A small audio-text matching model, trained from scratch.
Model: 11.9M parameters, waveform 16khz input, encoder arch conformer.
Training: soap at rate 0.0014, 7300 steps, batches of 64.
Rows from block 11 of the audio encoder, named by matrix and row number. Each number is 200 + 30 x the weight over its row's rms, rounded and kept within 0 to 999. All counts start at 0. After the name is the row's rms in percent of the matrix's.
# proj: attention output (encoder.blocks.11.attn.proj.weight, 128x128), inputs 64-127
proj.18,080,216,155,216,162,177,232,166,244,200,127,222,278,212,201,207,135,181,249,216,196,226,211,203,179,178,251,232,206,158,213,152,211,250,203,148,137,154,148,173,195,216,216,180,210,141,196,217,192,203,208,227,214,229,217,247,210,232,157,218,162,199,215,157,185
proj.19,099,241,227,212,190,260,166,202,174,149,248,185,189,237,202,212,164,163,168,261,166,206,187,194,221,298,232,193,232,190,227,186,173,182,211,210,199,200,215,189,205,201,152,193,208,205,210,234,190,161,223,190,187,228,236,217,152,199,201,176,193,177,192,190,228
proj.20,088,209,168,172,201,241,206,199,191,143,205,226,194,166,199,175,177,158,251,173,233,151,196,171,194,223,243,240,215,168,196,164,183,216,203,202,216,160,183,207,189,193,178,215,189,224,162,177,191,218,192,157,170,189,213,175,174,182,165,214,179,188,151,174,177
proj.21,093,223,229,234,212,244,160,176,248,235,188,228,239,229,153,225,223,187,172,211,164,198,180,219,220,169,206,193,173,210,169,148,226,149,193,165,224,187,213,222,224,180,162,166,186,199,238,237,230,230,168,175,197,196,235,207,220,225,193,250,180,204,214,232,169
proj.22,089,260,234,233,130,226,215,200,217,224,204,204,216,232,233,159,160,201,224,219,183,197,176,176,214,123,169,203,169,210,196,162,222,194,180,151,149,157,218,207,207,210,210,213,242,271,205,153,272,179,210,223,139,193,167,230,209,219,227,191,170,223,182,175,208
proj.23,106,237,232,175,173,197,239,219,202,294,136,218,190,209,221,236,246,167,202,190,195,247,214,222,218,183,195,222,207,204,244,193,210,213,198,223,201,236,204,239,165,208,224,217,201,233,222,251,143,192,198,209,146,263,167,186,209,252,238,196,134,197,194,214,200
proj.24,105,216,232,182,178,247,241,188,135,195,221,221,231,232,181,250,157,189,202,256,193,207,262,164,250,278,181,202,201,203,259,155,157,204,200,230,201,233,186,172,219,195,239,229,165,161,133,225,157,195,260,181,202,208,156,218,214,199,228,195,190,159,196,233,228
proj.25,093,184,224,208,164,149,217,266,183,262,223,203,232,189,146,176,184,202,203,236,185,159,200,197,229,173,174,245,131,203,195,160,129,186,181,211,203,216,175,210,249,218,191,268,231,194,260,264,177,223,168,203,188,206,164,164,269,233,207,208,194,185,256,189,129
proj.26,103,203,223,167,215,209,201,243,189,181,150,235,209,170,204,216,203,235,198,181,188,186,131,179,209,156,211,211,174,187,168,221,235,168,195,185,187,202,235,190,185,194,236,192,202,200,137,201,163,204,199,211,172,250,173,237,190,149,196,176,216,218,251,167,193
proj.27,105,224,209,175,205,202,117,206,164,196,186,177,166,206,192,242,225,199,189,248,209,234,135,283,170,157,227,202,239,219,241,241,223,173,219,206,195,211,230,169,223,228,184,187,180,202,235,196,226,186,197,211,240,171,157,216,184,193,246,199,190,266,222,206,183
proj.28,090,227,170,164,180,168,200,208,225,209,175,269,162,217,186,203,206,167,254,245,217,194,218,208,201,220,202,174,133,163,189,206,191,173,219,182,167,229,197,207,180,261,200,213,211,230,221,157,192,171,203,234,262,219,255,229,218,260,208,217,226,194,218,239,206
proj.29,101,209,161,237,240,197,195,178,214,174,167,181,195,177,211,200,180,181,249,223,185,251,222,220,194,171,196,256,199,200,215,188,160,188,226,170,196,231,167,205,200,202,143,188,215,219,129,241,175,179,247,179,204,198,150,199,181,206,227,220,167,169,207,207,116
proj.30,128,186,207,181,198,187,204,266,162,210,227,212,245,194,173,203,198,209,242,222,183,211,195,191,204,121,211,179,262,206,208,219,176,243,171,223,241,133,168,225,209,202,247,192,194,207,205,232,239,160,145,177,176,183,126,201,184,242,165,209,211,205,199,169,149
proj.31,107,180,204,239,232,213,244,209,205,211,159,207,246,230,199,162,192,213,172,179,179,201,161,155,220,164,145,223,230,214,195,156,185,176,220,156,179,159,159,221,199,149,206,229,214,241,246,170,160,223,168,147,191,262,203,261,200,150,200,150,174,202,178,193,181
proj.32,095,220,186,174,216,221,188,154,177,226,201,210,196,206,244,311,183,191,228,234,228,239,220,175,218,199,171,203,235,179,235,207,249,199,190,207,163,188,160,187,236,186,189,191,204,254,213,183,190,229,227,184,252,192,212,230,187,208,212,218,247,229,157,221,159
proj.33,104,169,193,136,237,155,264,191,226,265,171,162,256,177,208,199,182,173,223,143,241,152,241,202,246,216,238,182,229,178,181,243,178,208,186,173,219,168,180,201,191,206,173,221,210,169,210,243,181,202,232,219,166,189,221,191,222,215,213,249,169,204,200,234,195
proj.34,101,204,223,185,141,179,172,167,173,181,191,241,212,197,178,204,209,230,167,223,197,239,199,277,227,190,151,153,182,244,217,194,165,132,174,176,246,123,208,188,180,173,199,219,168,166,220,226,172,186,154,253,138,214,200,158,254,207,217,208,202,197,189,193,253
proj.35,104,217,238,206,157,173,203,185,232,201,211,198,156,259,216,232,195,204,205,206,182,209,216,168,199,215,191,216,164,195,185,241,256,181,190,175,190,225,235,173,222,221,197,191,272,166,172,162,263,202,163,232,245,259,167,200,201,209,237,226,130,175,149,214,241
proj.36,109,170,205,188,197,164,179,178,199,208,218,187,212,171,211,149,218,229,196,219,258,217,228,247,226,259,224,167,210,258,208,214,178,227,221,235,166,204,178,193,191,161,209,170,236,263,203,170,179,159,217,194,211,222,163,202,248,233,207,166,243,173,212,209,180
proj.37,101,212,203,190,190,155,219,184,230,178,236,226,210,176,157,165,177,266,187,211,211,211,171,145,161,240,170,226,193,213,193,205,202,194,253,225,169,185,130,167,206,187,198,221,233,239,199,193,201,194,247,213,251,216,228,164,250,193,196,170,174,160,201,212,251
proj.38,111,191,208,272,172,204,153,214,193,242,267,181,192,159,191,184,201,238,180,228,203,234,213,126,188,191,155,175,254,238,225,199,210,186,235,201,205,208,175,199,246,242,172,189,275,225,212,190,248,184,175,174,159,186,185,225,246,218,194,183,195,181,189,200,265
proj.39,115,182,170,171,181,185,258,205,253,185,223,174,148,205,190,205,233,189,216,244,167,194,239,213,188,190,232,199,210,140,205,197,199,206,165,198,213,203,146,242,212,182,199,211,202,175,287,197,256,210,256,219,199,151,139,239,168,179,136,230,197,214,200,215,198
proj.40,111,222,241,186,259,243,227,219,192,202,191,219,140,262,204,198,173,199,179,165,200,246,189,218,199,178,181,181,232,145,189,179,135,177,213,187,180,170,210,206,137,187,187,193,176,214,223,208,188,151,211,175,172,225,238,194,165,174,209,207,200,262,198,209,174
proj.41,095,173,244,260,239,180,216,234,213,158,217,197,210,213,179,231,192,189,219,219,227,261,256,182,177,249,153,176,233,230,191,252,221,186,255,224,181,178,291,179,158,242,219,169,194,209,154,204,159,212,218,191,222,235,240,205,227,219,246,213,255,184,186,174,227
proj.42,084,183,213,149,237,161,262,178,203,196,223,175,205,209,244,202,159,223,224,192,187,211,263,196,165,224,160,183,184,231,243,192,204,171,197,204,242,241,223,111,154,280,217,150,203,244,154,221,245,148,181,167,195,154,221,165,214,204,165,198,233,203,179,217,191
proj.43,114,219,190,192,142,199,246,201,251,205,211,214,195,173,185,263,205,202,156,198,225,202,184,172,219,185,213,194,145,187,160,212,184,187,210,224,195,207,219,206,234,158,171,195,268,179,191,218,188,179,206,222,264,157,148,207,196,176,199,189,207,215,223,208,213
proj.44,099,194,215,255,178,210,178,216,211,231,177,220,211,195,183,237,201,247,189,164,209,189,253,138,229,127,250,168,166,196,174,214,218,171,178,224,152,173,190,204,199,150,178,189,227,182,160,245,191,196,234,202,208,187,213,206,215,183,245,258,175,145,215,214,187
proj.45,097,192,189,235,207,204,214,217,237,199,225,217,195,222,169,247,223,260,248,241,171,209,267,199,257,188,226,167,166,231,178,194,212,208,235,186,204,195,149,179,210,248,166,192,235,183,227,170,159,187,204,155,259,129,138,231,196,195,195,199,195,180,226,154,209
proj.46,095,247,151,192,245,228,157,214,215,239,154,178,192,187,228,160,134,185,162,214,223,219,260,220,166,250,156,186,199,196,209,222,196,215,164,232,248,221,215,164,227,127,202,204,230,175,167,192,175,192,192,204,235,213,232,206,174,211,173,224,194,207,248,155,211
proj.47,098,235,182,197,179,230,178,236,194,251,178,216,184,172,237,210,215,210,207,150,182,193,118,148,201,142,199,194,205,195,164,270,258,200,233,181,191,241,196,266,241,227,222,235,195,229,175,162,151,196,212,193,220,185,191,138,204,170,242,214,152,186,167,254,194
proj.48,103,184,177,160,230,238,273,239,170,201,162,207,286,200,192,213,237,119,235,245,221,215,222,184,229,258,204,174,154,272,169,156,195,175,228,215,226,211,184,184,214,244,204,209,161,156,210,178,229,211,248,199,208,186,172,247,193,205,157,216,244,168,178,157,198
proj.49,103,220,219,197,143,217,240,200,185,200,201,161,215,188,187,158,213,108,167,196,199,233,177,175,201,183,212,258,209,220,197,205,164,163,198,178,220,161,151,159,227,233,262,212,234,173,204,207,233,167,241,228,155,199,212,236,159,262,146,192,206,186,212,202,234
proj.50,083,197,130,220,239,225,241,225,130,274,262,180,234,164,151,223,208,235,219,196,237,209,148,190,200,221,186,192,187,233,178,222,209,205,198,220,233,216,250,173,219,202,180,222,202,203,177,206,216,211,248,148,213,184,217,205,186,119,203,178,160,189,219,180,212
proj.51,110,172,212,181,203,253,275,190,242,192,202,260,121,214,200,216,215,165,224,204,196,203,233,172,217,207,211,223,226,213,199,221,198,176,155,173,205,137,214,203,210,184,135,216,190,143,191,253,237,148,190,234,209,141,141,220,230,181,174,231,173,238,249,185,175
proj.52,097,243,159,225,246,169,164,207,139,197,139,249,163,200,193,189,198,227,272,181,181,180,214,168,185,184,205,148,253,258,177,179,195,225,164,199,179,175,232,217,205,213,181,203,244,234,225,172,169,190,261,178,197,208,249,193,214,249,190,227,192,202,170,197,176
proj.53,100,206,149,200,212,191,157,156,190,170,188,197,159,232,206,147,210,190,205,188,192,288,210,238,211,223,188,233,176,150,185,180,180,219,215,237,206,256,162,244,194,246,203,177,167,218,133,171,181,201,236,227,168,195,220,214,182,292,208,219,170,179,177,193,137
proj.54,103,175,199,200,127,175,180,158,251,209,248,179,217,225,206,139,225,207,209,211,200,187,232,227,201,211,135,203,238,150,215,151,199,174,163,147,184,222,209,217,198,139,191,223,202,180,167,205,196,228,217,225,237,195,153,198,219,241,227,226,202,174,236,185,166
proj.55,102,174,192,189,237,189,197,203,179,210,218,225,231,221,216,194,214,169,220,201,105,202,246,237,247,266,204,180,176,153,215,218,194,193,159,175,224,190,179,198,170,164,206,173,174,219,178,171,194,206,187,198,238,181,222,224,181,168,203,172,250,221,164,231,231
proj.56,111,182,159,210,148,213,131,235,142,181,230,183,223,120,185,204,216,247,210,226,182,175,206,195,266,214,197,198,209,215,196,187,181,176,195,171,198,189,156,213,209,156,181,211,196,249,170,185,243,243,139,192,230,230,206,192,182,202,164,230,232,226,215,190,136
proj.57,102,192,226,170,205,182,219,250,211,193,174,209,239,241,225,221,179,214,177,230,225,227,221,166,217,172,206,195,184,171,190,206,251,151,170,199,196,230,245,165,176,190,270,221,220,201,228,132,235,197,148,197,239,242,187,194,225,228,211,219,159,232,191,177,187
proj.58,099,230,172,178,211,216,200,209,243,156,204,176,210,224,198,190,218,232,203,178,191,187,183,221,228,205,176,187,209,170,172,204,217,209,195,226,152,150,243,200,182,219,173,211,237,232,216,172,178,158,159,173,239,222,202,203,204,200,233,229,260,236,177,216,220
proj.59,096,236,226,199,195,220,226,177,236,245,232,209,204,211,167,239,214,199,195,180,199,199,224,186,227,205,211,197,278,214,230,205,255,201,216,164,108,260,229,181,281,219,202,183,201,217,236,245,185,197,167,230,219,233,199,221,176,201,238,184,205,207,259,219,191
proj.60,105,253,210,167,232,189,210,197,168,207,222,150,188,147,241,169,166,161,153,246,178,203,199,212,263,199,201,216,220,210,208,182,210,215,198,213,256,205,237,146,164,166,192,153,178,185,234,200,190,196,186,193,230,203,207,172,235,220,168,222,224,167,166,163,155
proj.61,102,209,217,273,187,198,222,165,208,169,190,202,151,209,203,225,201,226,188,209,189,183,202,195,163,159,176,207,197,163,217,224,249,262,193,152,187,176,239,197,220,191,252,249,185,243,188,161,251,223,243,174,192,188,255,212,265,222,202,210,220,202,200,205,223
proj.62,093,239,203,184,205,258,218,145,227,172,216,229,198,208,185,161,228,218,216,178,185,162,214,247,229,217,147,153,258,218,213,187,207,211,202,140,198,119,180,222,183,174,166,207,230,239,204,200,252,219,172,205,181,228,233,217,177,235,215,206,218,272,199,218,208
proj.63,108,237,168,187,224,203,127,171,188,157,209,231,196,221,261,164,239,178,192,208,204,258,213,257,200,193,203,231,158,218,154,220,177,188,226,281,144,211,198,199,192,219,147,251,187,156,143,215,165,221,200,210,225,214,165,148,205,198,185,225,179,182,194,184,200
proj.64,096,214,208,226,192,191,172,193,164,235,193,208,238,202,178,190,180,158,219,262,182,169,172,166,184,182,223,236,172,197,112,192,199,234,232,185,150,258,225,187,229,224,230,233,193,207,209,208,258,223,171,193,212,200,206,188,221,213,243,200,193,212,204,206,232
proj.65,083,202,147,224,243,221,216,131,167,178,161,189,222,195,168,254,132,172,188,203,201,254,215,202,178,280,241,210,197,226,231,201,178,230,215,236,180,168,262,188,237,238,209,208,181,193,198,152,233,216,171,224,204,204,224,204,209,206,197,224,128,176,180,170,193
proj.66,103,229,241,240,263,196,177,204,213,214,197,204,198,148,227,226,225,194,192,194,164,199,192,223,203,188,233,187,229,170,166,217,170,248,222,288,218,173,116,199,175,171,186,208,181,143,182,199,180,180,215,209,203,203,203,168,195,201,202,195,179,202,261,169,223
proj.67,096,223,244,192,179,224,177,147,199,218,275,214,220,192,257,244,180,153,161,201,218,242,222,143,183,195,208,230,204,222,247,165,186,199,296,209,151,198,144,172,205,276,223,168,164,195,186,192,161,233,210,268,225,214,184,192,204,284,192,183,158,189,216,171,244
proj.68,087,152,205,189,251,215,188,227,264,186,193,193,203,163,208,174,210,213,200,240,200,248,185,240,205,211,253,214,186,163,180,242,220,258,202,158,151,186,180,194,177,200,184,169,225,183,193,136,127,152,190,164,244,185,201,208,249,146,230,164,166,240,230,191,202
proj.69,096,182,223,194,185,219,166,214,235,132,159,193,212,153,176,174,242,206,182,218,202,190,208,183,171,196,133,249,208,195,227,218,229,220,194,167,222,155,182,223,226,189,160,215,233,225,242,201,205,201,150,203,242,181,141,176,183,240,159,201,184,218,171,245,232
proj.70,105,205,267,192,160,218,261,249,224,192,183,155,225,193,184,223,212,200,188,228,254,214,161,214,188,205,166,242,130,214,175,181,222,218,170,199,146,238,156,229,200,275,179,230,225,147,198,260,208,167,222,224,222,201,230,170,153,217,192,259,175,195,213,184,212
proj.71,110,231,213,222,135,166,156,178,206,211,247,220,241,191,170,184,226,181,174,193,208,196,143,171,174,180,198,186,220,170,212,220,196,192,208,170,225,189,217,233,254,187,179,213,188,215,214,183,239,249,234,183,187,215,216,176,262,238,177,190,170,265,163,197,238
proj.72,102,159,201,207,217,160,232,192,192,176,181,234,199,180,194,155,111,160,201,212,174,207,228,189,200,183,186,198,193,223,213,174,213,204,260,213,189,212,257,213,221,173,181,184,166,195,196,184,207,211,206,260,173,184,201,213,249,207,229,141,193,251,188,216,247
proj.73,091,162,218,245,236,253,212,187,215,214,187,199,184,209,199,194,229,177,241,218,260,210,191,200,197,199,167,168,233,166,198,190,218,242,169,242,209,196,269,222,180,226,189,223,209,235,221,220,175,170,204,214,231,211,149,189,246,207,220,202,242,226,221,206,175
proj.74,096,219,211,172,203,235,249,188,167,190,219,175,279,223,179,157,186,198,196,250,224,229,141,194,214,205,185,212,225,243,255,193,195,180,176,213,165,239,150,211,213,239,191,233,181,215,138,194,190,232,237,184,202,122,176,195,201,171,151,180,191,181,224,172,231
proj.75,104,185,163,221,227,208,206,149,219,200,208,224,175,184,231,213,257,238,221,187,184,195,165,212,229,195,271,234,262,202,180,190,187,208,194,163,197,201,239,228,170,199,221,260,228,227,156,179,201,248,205,244,202,183,187,200,177,191,222,199,247,210,167,194,281
proj.76,081,185,212,182,217,198,210,155,219,191,207,229,175,199,181,144,213,200,205,173,185,184,209,203,226,152,272,194,215,219,150,175,198,235,219,219,220,169,178,199,159,207,219,158,188,183,219,269,183,178,190,206,187,180,181,196,167,249,240,231,177,225,202,246,200
proj.77,090,237,248,183,162,181,204,197,126,173,184,209,168,187,217,172,214,202,180,177,196,214,160,160,193,232,136,193,240,237,166,210,214,192,209,200,252,207,254,214,191,211,216,260,198,207,178,243,279,153,196,243,215,218,230,198,214,205,264,157,222,171,126,243,188
proj.78,099,240,171,205,177,223,156,151,207,232,192,170,234,186,185,188,190,210,170,229,200,232,168,264,235,236,228,199,219,226,190,213,185,221,239,216,248,237,221,201,188,175,175,203,197,214,123,271,204,184,213,201,229,241,222,141,171,165,227,233,258,217,151,144,180
proj.79,102,176,240,207,165,192,208,220,218,205,201,141,174,222,194,207,143,176,209,199,214,182,181,175,207,209,169,208,161,195,195,196,188,215,160,179,224,242,214,293,258,138,216,182,222,216,231,229,159,155,191,162,162,187,168,257,246,227,192,216,183,122,164,206,189
proj.80,095,228,231,169,192,169,258,179,216,215,166,197,185,194,237,204,197,238,212,164,230,234,233,168,162,165,215,193,176,233,216,180,218,206,193,209,225,131,183,173,199,166,222,181,152,161,247,197,171,216,211,232,164,189,157,215,264,269,201,196,191,203,175,192,210
proj.81,094,158,194,196,159,169,174,154,172,222,173,196,190,168,158,222,189,198,214,215,232,160,155,165,198,203,241,182,192,177,244,177,183,203,213,183,201,182,210,188,157,210,209,197,176,178,210,192,176,144,194,232,228,179,192,171,208,219,185,258,206,182,236,197,154
proj.82,097,173,254,197,199,199,180,221,207,262,240,242,194,205,208,175,206,177,179,185,203,139,204,146,188,152,232,182,235,199,231,186,165,193,215,183,211,173,208,182,263,198,242,185,195,177,248,202,127,135,233,194,141,201,189,206,167,144,230,189,169,234,234,191,227
proj.83,080,211,188,225,198,197,164,231,149,265,236,168,186,207,185,221,226,223,219,233,172,229,162,240,166,209,195,203,219,216,228,175,188,190,208,188,234,215,198,172,201,181,141,212,150,227,207,209,216,193,206,177,217,217,179,242,221,140,185,219,173,233,233,209,263
proj.84,110,210,162,207,177,201,183,179,159,196,187,194,222,138,183,154,165,192,213,229,228,225,218,157,202,194,176,217,182,226,242,189,216,204,194,217,206,193,179,194,228,180,169,177,161,205,170,193,244,206,199,194,204,200,263,196,189,123,171,220,223,203,192,174,232
proj.85,098,217,230,229,205,151,204,217,206,177,191,169,196,213,171,233,231,198,221,232,184,224,196,260,214,139,242,126,165,257,192,209,205,201,232,141,189,196,152,204,121,225,230,216,182,113,241,181,197,184,171,200,193,226,215,212,173,189,191,208,201,200,214,198,230
proj.86,090,223,207,220,266,203,159,170,214,201,191,163,244,162,215,136,253,196,205,274,168,226,244,230,186,181,217,188,219,235,208,200,235,185,179,159,191,184,193,187,225,175,211,188,252,228,202,266,207,213,184,227,227,272,180,200,211,201,210,217,272,169,254,161,165
proj.87,097,236,197,165,172,222,218,163,179,210,183,178,164,247,169,220,240,180,171,262,226,228,175,205,186,186,194,190,236,221,211,199,174,153,199,180,201,181,198,189,183,198,180,169,184,184,270,220,167,169,184,176,199,134,183,177,160,213,238,183,171,159,184,228,243
proj.88,100,204,286,160,209,262,171,228,224,156,177,147,227,190,185,201,185,216,169,227,224,221,191,261,186,209,231,173,216,181,233,165,183,191,147,220,174,211,149,167,226,236,200,177,186,214,197,185,166,201,254,204,188,172,236,241,195,203,186,213,182,158,282,198,224
proj.89,112,197,209,189,209,180,223,198,216,215,216,188,173,157,181,163,184,205,229,202,196,212,150,183,244,244,185,185,236,221,212,214,183,166,215,221,158,228,213,264,184,275,178,172,138,244,226,187,187,154,149,223,227,166,192,224,212,260,210,187,237,137,191,231,193
proj.90,108,248,176,173,203,163,125,211,192,225,236,204,158,196,204,221,244,194,241,148,210,147,218,206,201,169,158,197,206,215,232,196,253,201,201,215,144,215,261,185,217,167,171,146,167,199,175,212,200,201,162,166,203,149,214,206,204,213,196,171,240,244,226,174,185
proj.91,086,172,138,199,216,185,227,253,218,196,237,233,239,235,223,139,183,197,233,181,199,194,202,194,222,147,213,207,210,182,212,215,165,227,185,232,227,220,203,225,184,233,181,214,230,198,248,167,189,177,209,172,230,216,179,131,194,195,158,173,244,202,180,176,196
proj.92,105,186,250,174,184,217,194,226,237,217,157,226,233,224,195,158,203,230,189,260,197,189,215,180,191,184,148,202,185,227,243,182,207,186,259,121,235,240,205,213,214,227,169,144,258,202,203,220,205,198,194,230,225,204,174,228,239,192,246,220,194,192,234,179,204
proj.93,086,227,169,238,274,160,198,155,229,183,198,196,177,202,210,218,236,242,199,241,209,211,257,251,234,192,168,172,247,194,183,186,203,178,237,169,232,240,174,223,218,180,169,218,251,208,259,188,193,126,143,206,238,218,123,207,193,229,206,190,156,217,207,173,237
proj.94,100,198,232,167,239,151,191,201,148,229,226,191,185,217,213,217,195,170,195,199,240,224,218,260,199,190,215,211,193,243,218,202,185,143,163,224,216,173,262,214,224,199,223,184,167,174,182,289,175,196,197,170,201,187,198,178,276,242,209,213,177,244,224,191,178
proj.95,108,189,193,201,181,221,204,217,167,213,194,217,220,232,212,141,192,186,155,212,247,220,214,164,169,210,177,202,137,178,121,219,191,180,182,176,227,201,251,194,140,228,206,230,227,201,267,231,157,183,212,187,163,241,187,164,155,227,221,214,226,153,160,170,195
proj.96,101,182,170,178,211,198,213,167,212,205,149,184,244,208,184,155,212,229,183,218,191,154,189,163,214,227,212,164,152,209,223,253,158,203,203,176,208,196,193,198,175,198,182,176,217,197,268,236,225,225,211,178,208,206,199,223,259,220,236,215,211,210,159,207,234
proj.97,090,164,218,199,245,157,187,166,178,208,147,227,199,193,253,184,219,172,200,224,237,181,187,186,168,223,179,204,176,241,286,221,247,186,206,210,229,184,205,214,205,295,163,181,224,213,175,150,206,225,183,208,202,204,233,161,205,219,200,186,205,187,181,210,284
proj.98,087,188,156,216,242,177,246,225,200,227,217,198,222,225,161,204,156,157,219,225,215,167,266,199,206,212,220,164,223,138,166,177,176,179,227,160,137,173,270,200,201,203,177,183,185,173,258,178,235,214,181,172,193,231,210,149,236,184,174,213,200,207,210,178,210
proj.99,093,228,230,184,164,217,228,210,240,172,231,184,214,212,240,205,215,172,171,220,140,199,260,196,214,191,213,191,209,209,243,163,204,217,215,205,319,242,185,190,145,204,200,221,186,141,173,167,203,223,210,140,169,240,257,226,222,203,183,177,172,153,186,205,129
proj.100,101,170,193,187,228,204,230,240,252,207,217,125,212,148,218,172,258,214,201,195,211,237,198,141,221,176,212,157,186,232,225,231,207,244,222,274,251,161,183,173,158,231,178,202,198,194,170,203,219,166,150,202,251,204,150,208,175,219,191,179,137,200,218,210,233
proj.101,104,188,231,212,194,270,215,187,191,221,187,211,202,228,162,184,293,184,182,243,207,163,243,204,164,184,217,166,163,252,223,218,178,174,242,224,184,202,176,203,197,214,120,186,113,206,204,240,218,162,221,230,220,218,218,223,236,172,193,199,207,150,215,194,199
proj.102,097,217,178,158,215,168,106,185,247,238,144,241,229,209,214,189,239,265,230,192,244,157,182,191,170,182,151,197,186,222,233,222,261,213,200,155,220,207,239,200,183,200,191,191,222,249,186,184,259,215,184,223,231,255,207,230,215,241,256,207,179,236,179,240,174
proj.103,091,213,190,196,193,216,176,205,204,224,180,203,221,192,179,194,178,138,197,193,199,248,193,232,198,190,217,142,185,174,182,151,193,176,186,225,194,233,246,153,157,212,186,184,188,204,176,99,226,123,190,218,193,217,234,133,244,188,200,212,209,225,162,153,194
proj.104,115,233,194,194,148,194,194,193,156,167,201,226,226,200,252,197,164,224,213,122,192,193,154,105,194,226,151,209,186,237,178,179,164,185,194,172,182,185,205,202,190,215,179,201,282,180,156,157,222,179,154,176,152,199,250,238,193,175,187,192,236,210,169,170,180
proj.105,107,195,216,221,215,233,185,217,161,172,179,187,200,189,217,218,213,193,217,198,145,216,213,194,215,239,192,233,183,248,212,221,133,180,203,219,232,202,186,190,161,245,176,209,176,189,164,254,234,148,206,188,244,184,232,149,230,223,168,203,183,166,164,209,205
proj.106,084,215,214,176,220,185,131,195,240,170,206,247,164,201,238,178,297,239,172,178,168,179,189,198,250,234,208,176,177,164,191,206,253,172,189,168,172,181,192,225,176,232,199,220,210,123,221,172,147,245,233,212,202,258,196,211,219,189,179,177,248,228,188,182,196
proj.107,094,181,203,250,154,172,207,205,208,213,196,211,200,202,184,170,217,244,234,162,231,208,187,182,183,229,244,218,193,137,151,218,175,203,230,213,174,213,186,239,238,164,253,234,157,197,140,199,221,180,215,241,146,207,202,211,216,224,204,227,225,250,190,142,236
proj.108,099,160,206,171,228,229,219,234,153,238,193,220,163,197,215,191,216,211,171,163,176,200,162,148,148,179,244,191,180,208,169,188,199,229,156,204,191,186,172,184,203,234,188,188,218,209,177,167,220,162,203,169,219,213,179,243,224,169,130,171,203,179,229,192,224
proj.109,105,184,213,179,231,182,176,177,239,189,175,220,261,194,206,169,112,203,217,207,175,161,194,197,239,191,133,200,222,212,206,197,254,191,195,131,167,225,165,213,202,230,188,213,256,216,202,197,209,250,174,176,218,187,218,209,200,218,209,233,250,186,251,200,164
proj.110,096,213,193,154,198,170,243,174,148,183,200,182,213,196,210,173,207,219,199,174,178,180,257,184,194,201,207,264,206,257,175,231,204,206,268,199,210,216,226,181,221,229,219,211,220,205,166,189,185,193,233,201,181,212,187,145,238,235,157,201,225,99,172,204,211
proj.111,112,175,165,228,235,195,252,149,217,227,237,238,172,205,228,238,253,206,212,199,184,180,269,200,159,192,159,226,235,207,165,208,274,192,212,196,259,217,198,170,192,192,225,186,239,272,218,228,234,203,187,189,256,174,193,185,199,207,227,232,234,204,198,214,215
proj.112,095,213,218,137,216,166,215,264,231,221,193,205,190,176,182,192,208,210,188,217,210,205,261,226,241,262,189,164,148,166,187,269,192,174,170,132,246,209,178,203,174,286,247,222,229,214,241,149,186,172,167,223,193,188,160,179,201,199,185,212,218,202,188,179,161
proj.113,107,215,194,211,213,156,238,171,201,186,181,170,184,157,193,211,203,202,194,226,175,191,257,275,227,287,178,164,263,216,201,216,208,243,203,181,217,172,184,258,219,185,192,214,202,145,204,202,206,256,234,161,246,239,235,205,221,223,266,183,163,226,196,153,271
proj.114,117,247,174,157,179,242,177,234,224,210,200,159,225,191,207,192,190,167,240,229,186,187,198,168,248,182,280,193,179,223,122,223,184,151,172,209,132,241,206,229,175,258,210,202,201,184,144,228,175,206,227,179,167,201,223,186,177,235,202,176,157,222,147,172,258
proj.115,106,266,248,220,217,268,222,182,248,188,205,194,166,192,178,189,164,169,190,224,208,159,171,204,175,232,258,177,234,228,181,193,203,195,183,261,162,202,202,236,235,230,199,259,227,177,264,162,196,208,242,256,195,181,192,212,165,181,158,234,184,246,153,240,227
proj.116,104,163,206,183,171,194,260,232,203,200,171,198,196,158,198,207,158,273,191,195,206,196,152,185,221,182,207,165,229,228,179,200,199,198,204,227,204,214,204,171,235,276,188,207,268,154,200,247,210,280,199,230,244,230,195,150,151,176,223,199,181,221,179,163,215
proj.117,106,207,182,215,196,210,251,176,191,187,212,229,217,217,238,221,188,178,214,204,209,201,179,208,203,200,193,217,228,163,166,186,240,193,198,212,139,223,210,174,229,178,250,190,216,199,236,215,223,179,211,225,214,243,182,207,182,164,186,199,207,211,228,215,174
proj.118,111,214,166,191,216,219,206,190,216,224,273,227,251,195,203,147,179,188,191,218,185,148,293,206,234,202,193,229,175,210,126,137,187,212,186,151,245,224,185,178,241,207,243,194,204,245,186,168,178,213,173,180,177,164,149,227,223,172,206,154,259,209,187,185,190
proj.119,106,199,186,210,218,183,206,200,213,211,207,219,186,241,186,190,205,193,224,208,215,173,207,221,219,216,227,163,203,214,236,178,203,179,199,183,207,185,212,212,146,191,202,194,141,215,227,192,235,165,220,255,207,205,171,130,199,212,202,162,171,305,216,138,185
proj.120,099,246,176,204,226,137,184,248,213,127,223,218,199,138,157,194,230,245,204,192,189,197,190,176,243,173,157,214,223,164,184,142,243,196,258,196,201,224,152,199,200,180,158,213,205,214,208,187,167,203,202,190,173,176,211,209,206,169,178,215,171,98,247,199,165
proj.121,093,222,186,158,236,182,234,198,199,203,182,217,170,250,186,168,287,184,259,169,167,150,230,242,179,213,236,173,144,228,194,239,219,232,204,223,191,194,147,222,181,238,197,130,163,157,212,168,246,205,214,169,186,218,228,161,227,163,200,188,212,184,200,211,234
proj.122,102,239,157,198,194,192,216,205,202,219,243,195,216,194,187,186,187,200,254,155,227,201,190,241,174,191,226,229,186,153,200,232,199,175,149,214,216,173,205,248,188,204,170,205,150,148,164,210,208,185,191,252,212,171,251,223,243,228,158,164,228,180,232,190,213